config = dict(
    norm='batchnorm',
    activation='relu',
    depths=[5, 5, 5],
    kernel_size=9,
    loss='cross_entropy',
    init='kaiming_normal',
    optimizer='muon',
    muon_scale='original',
    lr=0.029,
    momentum=0.95,
    nesterov=False,
    steps=11100,
    lr_schedule='cosine',
    warmup_steps=330,
    weight_decay=0.02,
)
Rows from block 10 of a small sound classifier, named by matrix and row number. Rows with one number belong to one channel. Each number is 128 + 32 x the weight over its row's rms, rounded and kept within 0 to 255. All counts start at 0.
After each channel's rows are labels from the 100 clips, of 14848, where the channel reaches its highest value: "loudest" is the band of the loudest frequency at the time of the peak. Only what is clearly more common there than usual is listed. The data: short read English sentences (LibriTTS-R).
# convs0: first width-9 conv, stride 2 (model.blocks.10.convs.0.weight, 288x192x9, each kernel summed), inputs 0-95
# convs1: second width-9 conv (model.blocks.10.convs.1.weight, 288x288x9, transposed, each kernel summed), outputs 0-95

convs0.123 [115 166 161 100 167 101 108 159 118 126 129  58 152 140 151 128 195  90  70 110  50 157 143 139  86  94 161 123 148 127 168 113 126 156 108  99 101  99 174 103 123 103 110 151 172 146  58 130 124 130 170 113 166 131 136 116 171 133 140  70 143 154 152 130 139 161 165  42 152 110 133 149 134  97 114 129 126 144 108 125 103 183  71 140 160 112 114 163  69 164 128 138 161 192 110 115]
convs1.123 [149 165 128 123 131 115 176 189 189 112 112 111 136 176 139 143 130 113 188 147 112 158  68 141 109  91  75  88 112 138 124 159  91 150 145 151 132 142 106 112 169 110 161 128 186 106 115 151 106 173  83 138 117 164 146  96  93  79  65 144  77 151 141 125 116  96 127 160 118 101 102 100 159 161 104 120 126  95  99 121  85 213 105 165 143 122  95  95 151 125 165  89 213 119 140  52]
loudest: 4000 to 8000 Hz

convs0.238 [ 89 177 125 118  74 100  71 154 114 139 120 150 147 145 100 154 147  95 187 168 160 172 156  89 101  93 140 124 119 163 150 174 160 146 189 152 138 160 164  82 160  76 125 132  95 137 136 114 122 116 172 141 111 103 130 108  75 186 132  67 120 126 182 199 144  94 120 158 175 158 134 147  89 131 131  75 109 151 150 137 120 181  95 113 121  97 156 139 117  76 155  78 137  94 159  91]
convs1.238 [189 176 163 170 139  70 133  63 131 124 107 144  79 105 138  76  84 153 142 131 205 100 113  76 145  85 153  85 129 100 153 123  71 149 111 173 127 126 160 157 131 141 147 154 139 141 129 135  94 197  91 103 153 134 102 143 182 179 197  85 149 119 104 162 103 154  85  85 103  74 142 108 135 138 146 118 117 181 132 152 174 143 108 113 129 186 182 144  36 140 203 187  92 105 143 113]
loudest: 250 to 500 Hz; 500 to 1000 Hz

convs0.64 [133 135 118 172  96 155  93 109 195 149 199 171 196 143 124 174 123 205 165 220 111 156 103 144  92 114 123 193 143 105 142 121 123  97 108 165 146 195 153 144 159 150  72 142  81 150 157 190 171  92  74  89 138 147 110 141 144 154 153  60 121 100  98 123 151 133  91 130 113 128 155 134 168 112  54 100 115 118 187 144 147 109 119 128  77 122 207 135 153 101 160 120 121 109 150 105]
convs1.64 [152 115 103  96 116 132 111 156 130 111 126 111 144 146 161 158 111 169 139 175 144 114 115 163  85 131  99 172 204  96 136 199 144  94 188 180 109 111 121 100 138 163 104 129 156 135 137 108 187 171 166 129 102 130 130 101 133  87 146 121 166 176 106  73 164  83 154  85 141 142 133  88  74 150 108 110  88 125 114 131 148 165 107 142 149 104  77  90 134 170  94 121 131 138  78  86]
loudest: 500 to 1000 Hz; 250 to 500 Hz

convs0.27 [141 141 108 118 137 167 139 152 105 157 113 145 113 157 116 122 158 167  89 100 116 145  94 110 144 112  74 125 169 108  78 202 103 168 136  90 128 150 119 155 138 129 123 160 109 128 143 138 101  99 228  97 117 169 131 148 129 158 123  63 166 131 125 148 146  76 118 138 125 209 105  73 115 117 105 138 150 106 151 155  99 141 166 132  89 144 129  96 135 115 184 154 161 142 156 177]
convs1.27 [100 158  79 136  83 161 138 161 112 130 111 119  68 152 148  95  79 154 136 229 132 123  86 122 162 134  74 100 135  94 175 119 137 146  95 151 104  93 156 164 122 167 138 131 120 148 131  95 107 112 120  81  79 143 144 163 187 204 166 150 157 122 126  82 122 186 114 120 131 123 120 142  96 119 116 111 137 108 161 137 128 139 150 118 128 133 171 119  77 184 130 170 139 166  95  86]
loudest: 500 to 1000 Hz; 250 to 500 Hz

convs0.63 [136 189 114 118  94 181 180 170 166 179  71  80 139  68 147 131 141 105 155  90  72 154  77  90 147 112 131 138 116 137 154 178 138 129 102  68 107 116 173 111 149  35 124 110 123 149 108 177 167 119 146 153 153 125 105 110 148 116 108  96 146 157 138 154 119 166 135 149 166 149 111 114 123 154 118  91 162  83  76 123 197 145 121 114 109 127 133  50 144 136 141 133 143 122 155 133]
convs1.63 [118 138 108 110 172 121  86 104 163 154  99 152 134 141  67 172  74 132 108 175 179 152  86 157 207  97 203 139 164  47 143  82 118 121 158 152  64 135 107 133 175 187 103 113 162 142 166 121 188 142 137 119  92 152 140 113 120 124 113 133  99 123  69  87 128 100 105  63 117 108 151 128  95 138 130 140 161 101 162 140 142 194 149 173 148 134  78 110 127 141 127 157 106 148  87 134]
loudest: 500 to 1000 Hz; 250 to 500 Hz

convs0.30 [185  98 128 146 108 142  97  38 118 131  92 125 152 122 137 112 129 113  88 155 100 159 133 102 164 152 138 128 134 106 103 101 182 112  65  24 179 145 117 166 127 136 108 147 133 173 172  76 123 158 121 157 113 158 169 101  87  85 133  89  99 125  83 139 139 150 134 124 100  98 133 173 116 142 100 163  56 178 101 136 129 101 129 145 149 114 131  98 123 209 123 148 167 145 133  82]
convs1.30 [ 65 114 105 181 107  92 145 123 130 121 143 142 117 177 140  96 190 113 128 150 119 194 133 130 113 123  70 100 136 170 123 177 139 117 115 116 144 134 117  97  91 120 116 117 164 148 138 105 132 102 107  98 201 103 112 128 117 148 140 117 157 150 111 135 149 190 134 104 120 148 142 155  54  97  89 115  75 109 111 182  96 140  96 167  69 117 104 125  84 117 140 117 192 127 136 105]
loudest: 250 to 500 Hz

convs0.9 [130 166 164 150 172 148 138 101 125 141 160 146 128 150 132 151 183  97 124 193 153 143 165 154 163 136 102 171 144 131 148 134  79 116 108  73  73 162 169 121 158 129 123  97 109 152 159 130 106 120 138 132 190 165  97 156 151 177 162 156  85 137 142 127 158 146 161 117 204  92 125 164 151 155 157 166 131 136  89 196 191 171 164 126 134 150 141 108 120 100  82 106 105 135 196  96]
convs1.9 [111 140  74 138 142  82 137  56 199 178 126 107 136 166 119 105  74 104 140 124 131 187 105 120 103 107 178 137  98 116 101 129  93 131 199 134 149 101 111 122 144 146 107 124 102 249  88 121 110 184 136 112  91 137 129 144 122 109 156  92 139 134 117 124 134 127 100  89 131 158 119 158 146  91 149 144 126 123 143 122 111 169 131 111  85 137 151 191  87  24 106 138  90  89 141 117]
loudest: 500 to 1000 Hz; 250 to 500 Hz

convs0.42 [148  78  68 167 133 156  86 112 117 125  85 172 110 132 137 133 131 141 113 180 139  80  90 178 114 160 109 137 112 179 103 166 127  76 114 131  91 170 124 148 138 177  82 117  96 142 148 153  68  98 117 138 146 160 115 198 112 159 131 112 164 149 144 128 123 140 111 137 117 161 133 105  54 172  79 157 165 152  80 169 127 111 102 128 147 182 121 120 143 110  99 150 121 150 145 170]
convs1.42 [170 124  79 176 150 121  83 116 145 100 151 102 161  68 172 104 162 121 174 121 160 102 190 110 118 114 148 126 152 106 105 184 183  96 134 142 190 166 144 106 184 144 185 139 127 119 107 101 155 181 144 172 161  91  98 121 165 174 123 111 123  74 109 140 101 132 161  63 128  27 135 120 116  67 144 100 154 137 149 112 132  63 105 178 113 111  83 126 163 132 103 113 106  58 151 134]
loudest: 500 to 1000 Hz; 250 to 500 Hz

convs0.65 [144 155  73 149 118 217 152 172  82 138  95 173 102  89 145  86  87 166 133 139 101 126 140  83 136 117 135 140 125 102 171 106 114 127 124  86 107 148 121 138  95 130  99 138 172 143 146 174 133 121 106 149 123 127 143  83  79 139 121 173 180 149  80 159 142 208 115 137 131  81 116 138 116  89 142 156 160 124 172 111 141 128 122 130 162 193 111 114 119 143 117  97  43 147 104 128]
convs1.65 [110 129 100 120  75 112 168 136 110 133 137 124 127 144 182 109 146 134 128 163 189 178 201 123  60 135 142  87 137  76 115 118  90 139 160 142 120 120 148 156 151 136  91 101 152 122 129 138  99 159 132  83 103 130 118  93  86  92 125 136 124 198 161 111 117 128 178  84 120 126 104 125 128 140 122  74 124 122  78 161 136 175 139 114 129  46 115 106 159 149 151  29 144 137 123  71]
loudest: 4000 to 8000 Hz

convs0.188 [133  85 153  83 176 121 184 164 117  87 160 152  89  96 163 162 132  68  97 123  87  39 117 120 132 158 161 112 138 150  53  84 159  88 109  62 145 167 127 218 153 148 157 146  79 104 131 104 132 108 135 124 153 174 112 146 116 124 137 128 163  87 100 143 152 172 130 163 136 117  99 152 140 151 206 121  80 140 130 104 119 119 110 140 154 125 128 118  92 177 107 123 122 161 141  40]
convs1.188 [162 145 118 103 138 117 107  89 155  94 101 142 100 129 156 193 131  78  94  98 134 133 143 107  88 113 110 143 123 135 102 137 115 140 152 150  65 159 149 154 119 108 125 103 181 158 150 141 127 124 154 113 134 103 124 110 104 135 132 143  76 150 172 167 160 118  98 141 101  83 123 132 143 144 117 158 119 123 135 255 146 180  89 189 134  81 160  88  94 147 127 134 139 128 201 118]
loudest: 250 to 500 Hz

convs0.77 [103 132  87 163 132 135 120 142  42 118 166 189 117 223 129 144 100 146 164 124 128 138 114 141 105  92 134 106 114  86 143 100 160 150 112 166 161 110 110 127  92 120  81 121  99  65 119 132 134 159 136 129 113  92 169 116 157  95 130 166 240 153 172 120 156  92 108 144 103 144 135 150 176 101 186 124 138 168 184  86 177 123 114 106 123 159  94 126 155 147 147 117 138 135 104 112]
convs1.77 [137  99 117 184 101 124 123 106 140 145 139 169 171  91 136 148 129 153  79 127  93 104 121 128 159 124 113  97 106  77 144 119 139 111 103 116 154 121 174 161 124 137 182 137 114 108 117  96 119  69 117 132  47 126 128 116 128 174 138  73 147 109 139 132 152 124 147  57 162 143 159 163 106 147 174 111 151 134 132 134 173  60  98  79 213 134 174 104 105 107  92 123 144 122 121 123]
loudest: 4000 to 8000 Hz

convs0.265 [132 116 136 173 112  89  48 186  96 155 155 130  85 147 174 121 122 131 149 130 154 103 132 122 146 159 119 108 150 104  85  86 164  86  83 126  85 141 145 174  82 131 101 174 114 147 143 130 103 139 158 111  44 127  76 121  84 146 114  92 160 132 101  99 139 180 103 166  88 121  97 128  92 131  80 111 205  92 121 153  99 155 125 165 168  77 124 144  83  82  75 152 110 127  72 158]
convs1.265 [112  97  56 128 199 119 105 151 111  67 146 127 107  75 127 104 105 127 132 127 118  70 138 131 131  96 102 135  99 172 132 113 176 122 185 133 131 155 110 156 177 149 121 127 102  64 167 128 149 112 150 106 161 158 158 193 182 188 108 126 133 106  75  82  62  75 153  80 121  98 101 164 141 109 109  80 133 128 122 154  98  98 143 162 176  59  92  95 164 140 135 175 188  70 170 114]
loudest: 500 to 1000 Hz; 250 to 500 Hz

convs0.93 [142  86  83 140 125 136 242 154  94 100 122  92 135  96 169 105 165  95 135 126 146 128 173 141 177 175 101 160 131 138 160  95 182 113 122 114 136 203 101 208 178  97 121  92  75 108 104 165 118 144 104 132 125 143 137 139 106 131 133 148 119 141  87 126 170 126 137 134 132 107 132  81 124 124 102 119 183 160 101 157 178 171 136 133 131 131  79  83  76 106 147 118 131 140  75 164]
convs1.93 [128 140  69 108 161 161  92 103 130 103 109 159 136 117 117  58 124 124  91 142 133 110 228  90 152 102 164 118 119 158 135 144 151 155  98 116 179  96 135 117 137 144 142 132 179 118 122 184 123  68 197 144 158 137 142 157 104 117 111 141 146 114 131 118 152 127 134  81 139 111 156 134 152 101  99  98  95 151 148 136 132  96  98  92  96  78 160 137 161 134  84 155 134 118 149 122]
loudest: 250 to 500 Hz

convs0.40 [180 105 136 138 133 179 174 113 145 144 152 122 206 176 123 109 175 149 157  54  92  92 186  89 157 180 183 169 140 156 144 120 113 114  88 124 109 103 121 113 169 169 117 112  90 138 200 160 154 114 150 117 163 132 117 205 113 141 113  57 156 196  70 182 120 147 114 110 106  97 149 137 143 153 175 150 151 120 164 138 127 111  99  98 113 144 109  72 130 131 125 107 139 124 184 170]
convs1.40 [123 165 100 132 165 101 134 120 166 125 110 143 163 167 138 170  79  92 126 154 125 139  87 138 145 105 190 136 120 108 147 141 112 138 156 133 102  90 118  83 169 141 145 105 122 232 137 140 134 177 160 105 113 161 168 144 165 120 113 139 164 155  82 109 139 149  85  52 116  67 129 172 133 108 136  98 175 131 157 161  91 164 168 163 114  78 148 132 159 104 161 157  83 112  90  85]
loudest: 250 to 500 Hz; 500 to 1000 Hz

convs0.205 [105 180 154 140 149 142 159 115 107 163  89  94 111 127 127 152  78  91 155  96 108 128 142 100 139 123 164 115 129 162  65  77 142 140 125  98 222 144 124 112 124 123 192 106 135 115 115  98 143 149  74 135 113 122 152 134 163  95 114  59 145 124 126 222 147 121 132 132 168 135 127 125 200 134 134 143  72 126 185 156  99 149 127 107 124 189 161 173  90 102 174 147  67 144 137 141]
convs1.205 [124 192 223 186 136 139 123 179 134 101  71 148 127 143 130 120 164 124 122 180 135 135  69 129 134 103  69 161 153  67 183 155  88 159 117 175 184 121 136 157 140 157 187 143 174 129 136 113 151 122 122 195 150 119 110 137 110 223 143 109 128 127 145 133 143 124  95  55 118 142 145 110  95 157 176  82 147 132 129  98 127 162 180 110 111 175 115 127 125 101 136 143 102 152 126 153]
loudest: 500 to 1000 Hz; 250 to 500 Hz

convs0.235 [131 120 111 128  80 166  98 137 109 130 178 119  91 177 134 152 114 171 203 125  76 138 120 157  99 139  93 118 173 194 125 178 174 175 101 129 193 166 180  98 141 160 137 140  52 158 133  88 125 152 179 152 130 123  85 101  86 119 102 135 157 128  77 187 171 121 132 114 166 195 122  86 115 156 108 131 107  99 146 146 107 195 132  90 117 137 134 117  79  65 144 158  87 120 135  87]
convs1.235 [ 85 179 111 115  52 133 154 193 186 165 116 104  63 130 172 129 140 171 106 188  58 148 116 140 162  68 105 128  83 104 136 135 133 134  89 147 134 180 128 177 107 185 146  89 159 146 144 134 151 108 108  86 125  90 121 154 138 106 161 116 133 124 124 139 147 109 117  36 139  89 143 109 136 150 171  62 168 140 126 123 122 123 159 141 174 138 135 144 119 139 180 156  75 121 101 126]
loudest: 500 to 1000 Hz; 250 to 500 Hz

convs0.125 [115  98 118 124 117 115  92 178 195 111  93 110 133 117 100 174 202 111  89 167  96 151 150  60 176 123 142  97 137 147 108 168 158 135 112 140 125 135 149  88 193  95 139 168 108 144 113 102 130 139 107 160 114  99 113 152 120 128 119  76 148 141  97 121  88 136 130 158 173 101  99 123  72 123  62  96 106 142 104 171 145 140 106 169 172 132 146 107  86  89  99  69 107 217 171 150]
convs1.125 [ 86 132 135 137 111 101  86 136 127 115  78  70 114 189 127 175 156 102 134 179 112 114 144 116 124 104  97 176 151 215 107 185 113 178  91 144  97 143 221 170 124  92 141 145 162 131 139 128 122 104 158 131 122 144 146 134 148 124 146  81 133 153 168 149 163 129 151  63 167 120 127 100  99 136 113 123 142  77 158 197 181 157  90 164 107 140 148  93 118 137 151 121 177 157 163 128]
loudest: 250 to 500 Hz

convs0.131 [159 165  99 123 147 107  24  64 107 140 108 169  85  88 146 130  75 142 134 156 112 107 146 157 160 185 143 136 148 114 110  18 196 152 124 108 108 125 200 137 111 148 131 120 163 144 132 132  86 129 178 162 139 145 119 194 115  96 108 169 169 141 138 128 185 187 101 114 135 138 108  89 137 113 142 101 165 194 179 121 172 132 171 112 177  91 100 156 121  70  75 111 119  93  79 111]
convs1.131 [122 167 126 176  86 110 135 191 143 112 129 105 134 153 150  74 128 123 126 176 118 121 117 135  30  94 126 113 137  66 118 120  93 131 122 134 104 139  76 135 163 134 113 147  64 159 155 117 125 164 131 133 114 144 128 161 144 137 128 126 118 121  94  80 124 102 118  50 117 100 136 105 127 164 156 110 138 116 131 148 130 105 131  81 160 153  96  79 159 150  61 158 109 110 149 120]
loudest: 500 to 1000 Hz; 250 to 500 Hz

convs0.223 [102 127 157 159 130  68 101 100  89  99 153  79 166 142 100 121  88  94 147 183  87 170 168 104 127 139 131 121  88 140 105 110 230 106 105 119 111 193 103 119 106 108  75 127 186 126 140 111 180 114  54 144 106 124 150 155 130 131  71 129 125  58 137 106 163 168  97 198 117  67 100 105 103 132  69  81 110 112 118  88 164  97 144 147 140 114  96 117 139 156 134 153 107 145 113 118]
convs1.223 [ 91 124 159 104 181 110  88 132 152  69 115 107 163 115 146  86 184  78  84 149 119  91 120 141 108 166 110 141 144  97 103 144 195 119 133 115 182 175  84 147 151 129 121 140 124 126 151 130  86  72 130 130  85 152 126 153 141 135 146 168 131  99  84 142  54 107 141  23 135 131 121 140 150  99 131  98 131 141 136 108  91 109 149 124 125  62 116 113 219 164 124 151  97 105 133 133]
loudest: 500 to 1000 Hz; 250 to 500 Hz

convs0.48 [154 149 147 194  45 125 117  56 111 183 172 139 148 119 113 109 137 136 139  98  92 153  95 150 167 106 165 130 126 126 168 158 151 128  96 163 143 133 170  70 114  97 146  94 112 149 152 131  85 167 144 131 152  98 143 113  72 166 117 132  93 154 152 206 129 190 150 124 136  94 154 119  84 121 166 151  76 163 122 191 145  80 145 140 186 176 137 180 104  96 143 118 149 163 186 107]
convs1.48 [103 129 139 131 146 143 182 113 148 211 142 183 144 150 143 149 123 116 146 116 162 174 141 146 124  79 172 100 133 107  98 158 153 149 214 164 145 118 181  90 132 170  87 157 117 168 113  90 196 146 178 117 123 163 108 121  86 114 132 133 110 148 120 104 136 133 119  49 116 154 131 130 141 138  82 134  91 143  85 150 113 196 132 134 109 132 109 167 127  72 125 109  82 124 107 112]
loudest: 500 to 1000 Hz; 250 to 500 Hz