From a checkpoint of a small sound classifier.
Model: 12M parameters, mfcc input.
Training: 11100 steps, held-out accuracy 96%.
Data: 26041 training examples, 109.1 epochs.
Rows from block 10 of a small sound classifier, named by matrix and row number. Rows with one number belong to one channel. Each number is 500 + 40 x the weight over its row's rms, rounded and kept within 0 to 999. All counts start at 0. Numbers have three digits each.
After each channel's rows are labels from the 100 clips, of 14848, where the channel reaches its highest value: "top examples" is what is common among them. Only what is clearly more common there than usual is listed. The data: short read English sentences (LibriTTS-R).
# convs0: first width-9 conv, stride 2 (model.blocks.10.convs.0.weight, 288x192x9, each kernel summed), inputs 96-191
# convs1: second width-9 conv (model.blocks.10.convs.1.weight, 288x288x9, transposed, each kernel summed), outputs 96-191

convs0.230:573494479399468447545523514502437513562474450488480521426493485501463527538557519541471497469546478590530474465474487522571502533502479580447513527550542455504503502504459632466431549502492404493512520478498428481436456495463506480486510530528508502505506506440598495571459550522502530506
convs1.230:507520537498481489501401506533519473512521501487496552465459509503479515415531483517531473466502549520425443547470521444465431469515545530534480507505511470492535462446505510463495426495522614436500497464474481496386528497497507507455538532467530531551504470433510467526538488537483427461
top examples: voice: female

convs0.221:521515423534488529449532579530567557448529560465437491482457475454566536455473443520509509472526569486543481501472508512493479457563490514474497519532470541493496550455447521479551450509492544534583429459490445485544489486460483540471464532488504527498476515502482499461465386482519505582
convs1.221:469535548555547445450564518540497508501501532544537519523533501534522475493545442511488523517477497451549420530541416499548501510493484415549523464513512459465482446509499573457471545496441517471433421484513513558478501462462499509515516530538485525469494439518452477458485512514495493503
top examples: voice: male

convs0.131:493485482532504465491490491451578484493483487428513472518449443507552497545475501519486483534541537493534467464538484487469520482492577439525559533445500520518475550514552440537521485439534521475443510503454538484463545481552451498507471546547502470519547502506469462612479442468521493474
convs1.131:496462493464496499545505503457541505492498459562481432455563555472512477529501444453471496523476505487471560455540370496449523505547510488453486477377506543527498552541446499516556565537517467483539560492477465570556552498436518554417556463522429512527556504516520541522502487470521468502
top examples: voice: female

convs0.281:510506568528527480485474503480491492505475530474513419577474545466587487557520414509503488501445484488451463467491496426461462525489468480455508494486403507494531558439492401555451512527491425436520488489490490495506471515420553559485425450540461479498464491479561497550480524564499512486
convs1.281:504554469475458543437468515571415586528455464512493465537462527501449549503520590449527470522475530530591459495468541514469442438443457489416546467526503524394495496442472507483453469439455549542441556542479531517472496476462501488482494453508540487454509514547489539438441463487462452513
top examples: voice: female

convs0.228:530453472527523477521485619489481409535566555469526496548560455475502543396455459459507552469506486505572491492530496485500559449489522544482556520534474513551454499467477545452435459467506536469517510489454467493525480466534549477493567569542488548507555508517548510539453551508517442535
convs1.228:499526519486622529503493529462493568561480524522548479497499559586489527458542492489448516553560519512526489509476520473497532497506519513531462476523468589490454467475434567551489516500525497433530522474442507497423526457435526482505554559463530539474510489586584551538514554516530505472
top examples: voice: female

convs0.210:501481510515398481473509562416516550539460463507530513503535518535483550434544486529529492502523480521486479446569454477541502469546507463470467502502503513465454511478453400473413468486458592497586407463490504543481511445430513463461521511513517502475474462600538508478516528469509507546
convs1.210:436576541505387497518501520579545487456431525456481554614481528503537521485537452520494531461426516495521495466433492409466511479494485487543568474464536473459494540512504510465483503514561455431554479528540463482542512477468484525476463471501524522460494537443504494502479498514504497472
top examples: voice: male

convs0.103:524450556497508495493504512520596547487436526480483427536449477501506464535506489472468523469513437539505479514517521485483502518639500505455433550440532509471460482492445526517472559514478518542515525473509481495517450466498494527488440470508491429442467473536502512598510460479426489543
convs1.103:519547577531522451495617557448475550585513544467450541464562521450563502478506523563451546530489509481465495516537447483582504564480563510497552661513512468518544509555439560466502451553502476479499552509551447486462476511475451451499537470548517501494497503498496492501484503510489467468
top examples: voice: male

convs0.22:533523504488472510492447533466488525486553528479450503512578514536504489488509482558489436493492430485467462510512476458487498442509492511525476464522444457474510469460474562497544480560572607526533465485495456529500482520468520556551557462491492478524498447542492580587549479502493445596
convs1.22:490588530458589473511497481517456600521499507499574497465449508485610502479522523471545517484525434446519504478534447444592495524487524497510454597466486512547501507589531503508423525517435485487513522471527469473523516463413494497483480465491481599490508574487532489479444502490457449493
top examples: voice: male

convs0.72:438451445461523438577493521483508548490461541494498509502480483501510470494524494489458563494514495522495503474522516467552563473553516535454572543581508476474569474490443472475483525531465567531526506475493445539495453511431512574541533510472511493504487477504522522480582459490525497545
convs1.72:482520553478571417515518486504506603457456489488519490510470509500529492471498559517422486475502479428535495485517452465598509479474501536486587492427503500495544468520568488524512507446489516456465477462456486476502524397468480514473493528566513506522519574488498483529496434485498520470
top examples: voice: male

convs0.233:497465507527508480563397507539477504491492484484546430484444460456574477527517464521477453508530443399474561462519545504448569481546517459436532464467528472539524422445479542522487517607464547511567479513534481537579500442504448555490502492467458535529501508492462511516499457475482545529
convs1.233:626545547511565496467500480557463507514441508497534478452478481479566512507504452491494467521531492538450541550484452484531537478478512481509533553552508511450392446557474525459507453492592552496440500474494521494484503454500442521469534419525521529516496531529517485523521532377522474508
top examples: voice: male

convs0.49:469509509525488561517583463493517502547517472518539526469485550482462426500534424587483495442505576572539543506459507454520499508545436475497457551493590531493473545515533532512441547481459455564528517501541478510490541530540510507514542503613491600525503568470475407450431404438441549453
convs1.49:457502491501518509566406490371468513484545532538454512501443518522519476447494482548475502496482534477487440525532351541469541545428536462483478525479456494499435493529490490502542397519452567506561545515483475462515507507374552474480593517485580466518537518532427526505462452526457489476
top examples: voice: female

convs0.205:501523511496538500515409502499544531526471479550524462549431465466474538533487495510495428524482508511481540412499485519491466517480503564516513508468533487497494460534464636536524494466501536607530455506508479522496496476539540371511445509529485372527509513550487519575548508515494536478
convs1.205:515572494550574503504442526515531518596508485501460445583550507580476514507529575518498539477502485475490553512476496511459480468461484516492438476532543547517509498529492530468459534494486443527467530511487473472461500469439644514469489497468514492523515562559559506497473506426532576532
top examples: voice: female

convs0.182:501518463475433494496480558471570540477518537513478485465477506445454486538522550527459522498518431461566479504474540456540506488573515535502507470504598461434527489492521492504556545496459405545480491493464529470521514504395489527517500470480550511475459482502492482459507481459544510555
convs1.182:537504610582443508510510482604514419557509507524511474503482491497456507546471537424487494430572485471454505456479520466437480473485466471508522381497494528459431488476448450446529450429495504445474508494494522483520498505496505494486546522525535532491518501469519481516500545506520489473
top examples: voice: male

convs0.141:524505468496480617529478523453461444513466486446492532489534543481385556547494535514474555516512555509485485500515453482590528479504496471507513477591528519484505534507579529486548583452441507534513487584464521436479489475472524483578569536549491520456487519457553561489528457590500473477
convs1.141:468461535503532335537454515527568504474497530521553494480534548382489458482504441475484507546460511466494475492512529518504532553570516488473469490476492493471502506472442522472483494543486544508502567525466489463452484561451436489499520551515498524508479490503513515492462492493524506488
top examples: voice: female

convs0.223:490492480509447557537449557506485535509459502489496502572500551439458483559460442483486502507512503489515491480502473539505494542434460463507545492492493534437458472448493460496457535480442438495504477466468611462468516452573457518436504476547536584556521539433512461585449515495437523526
convs1.223:514441510483500483510477529527563531456498448500507516455473479522539523590526459436559456501438456416470454442495466506476493541467558483492414487519519523493520489465479485520501487575508504539475485480507451492433503446506502507474506467495498491572495453498532474548533425587530557537
top examples: voice: female

convs0.217:424537540513469540566359472476574554524502444614541482446480485510492525468472481564489548421424462449458477479545530505521531516552443525468451496491508498534505491534479551468490409465495500533445501529528521497514474487512532482452484446500532482470519507485460518542520579517514473539
convs1.217:535453519468611482494492485493480520458492521536530494462521474419521528539454575527535485523481479524559454488474466469583552529463526454491526648627517485497529460569525509444518484421562513518495550506486523503506463457452489561522551456587524555437479515503519453521471551476501448502
top examples: voice: male

convs0.148:458467502479446539445484600539538506543447495500475472488470467505512514439526464530485407481480473513513499499553443509507471553549516522505531512418575455496463402477483443561454502576423522535523472461524441546496518459439478506533467465508504459558496466498599550460582492469511519534
convs1.148:533547543609558453538469492525470522485430508517524492520524484446475518514497490499504480528532443460522467528529445464485505503529509458532522494524494552512488499490487541466478522495514519480511494524430530493547500456477395484447500392517532483491510526454527527521478461493533475500
top examples: voice: male

convs0.149:491480466519516541514491522525523501502501459483505487450443516452586521457511489574510502485558481500511526431496468491475514399564517495522466461473498488483520461504473508480466422542513493505550455484496431517526443456456533609504510490507598446508488461513447442452597462511526510517
convs1.149:469596516548541508526516472487517535478512468534569595572481475438555472446486465553496535484548420516554487471508455419523473477474474474526565598539483497551504495506500525466460499513532494534541482461535492534557530541478466463491524537558485468466505550468492449524506469478513484490
top examples: voice: male

convs0.244:461510455500517398509493482605451450576443481464453482489485501456466498512497492506433529537515496498521463500530520480533497570510510485414486477514463526470540529525476462531473487553453497400543516480492467494519613519424450496495577491479459455442470424561618449493507575465566493459
convs1.244:526551506492486505476516495494480428484473514475518553467552505395524471516553492534489544504479525493470483483509593483469451495536421492489504452502474540541524552466502508491546478504552626484569480508487547479511495554593409479522465382437482524562489490505524502527496441527545542452
top examples: voice: female

convs0.245:550528417506515441510507546490513528488501494494492513462467484530590500485509465526507554401532456439433495555484506436467536562489514513505496494446532478536516434493486526521473519480585518525572501476449443503493480549497521559448431537442472524519507508458521464520532510479522490556
convs1.245:560562520556571470519571512517476495485520506481553527457498494495501497467529600586491439502549427574489465532532510515568500441470526483463569576548450472520521484539523560512481497510483525518425570521590581504550472522479475467501499492489516498497462555481464471498476465509530504527
top examples: voice: male

convs0.152:553480481478521481506456565471525548494528470562467504444472496458512511481538446528525429488438514418469517475508513505487475517489536537521523522470502552503519486499465492484466515555381604552472511461463510482463419487500513545522503513562484518521456460498545611524495508488501478551
convs1.152:522551549579503450468472444528425576480434496522629446483470478458587543489461541462514524527568470507492497515522447488574466444466451419552539513515540460516452432522521507494496490450481504482542561479473575529452457546514445473490495521590483495477466595496491425481495528495526526478
top examples: voice: male

convs0.51:504486492508476456534504490456507551521495436594514480438451572461540413427485480550540388505543415515518463472481454530481463437482454488518466488441520473516518524481477550521524459495476582576424469505490440513501432533515516503473514501468507494500535459512521461478571444483508422610
convs1.51:431596520500513497506486469550466602473496567537578522461465497489502458445485544531538477519460479505553531520523457497549499498490516479580582679478495568535484437603525520448517473468493504475512464467527541477519501476473430446494510498473506577461471527458459518493490532471478456468
top examples: voice: male

convs0.74:455587502492452514493507525556479506508549504649497521558505468494499488555521586487548520521570457564481429428517515459504479520495563468499474443479429474506471411560514543519516511515554530440520448525544510490463540538457466570483517569476559535536551513476481560467520477509444551461
convs1.74:540514502540447589546439489523490505518465567496499555502526518448557544469520527588474487550542555511470548449564556453462495498502515538457494493516508566505453509442461514553455537464578449417446527524488468514497512444590465529506510498503546512474558510525550595563497553467547505558
top examples: voice: female

convs0.95:556505502612469558483402449539552466505519466465525521518485509485519551521530561508491495507467540433429530469561512504515503501462456450473479536541549511550491506555481494475444481537473428492529466573495467559487463502478537460524471494539526497465480516351507520517514521511529501466
convs1.95:526443449414489428453424514529562497507526443495470474457500545556530441463492461469553460499432473472433494449451387512509459522518467548466469546517564528483504455485495468576495478571527521509501535476449470522475492523437448495442476529450439548485525469526543544535577549500530526580
top examples: voice: female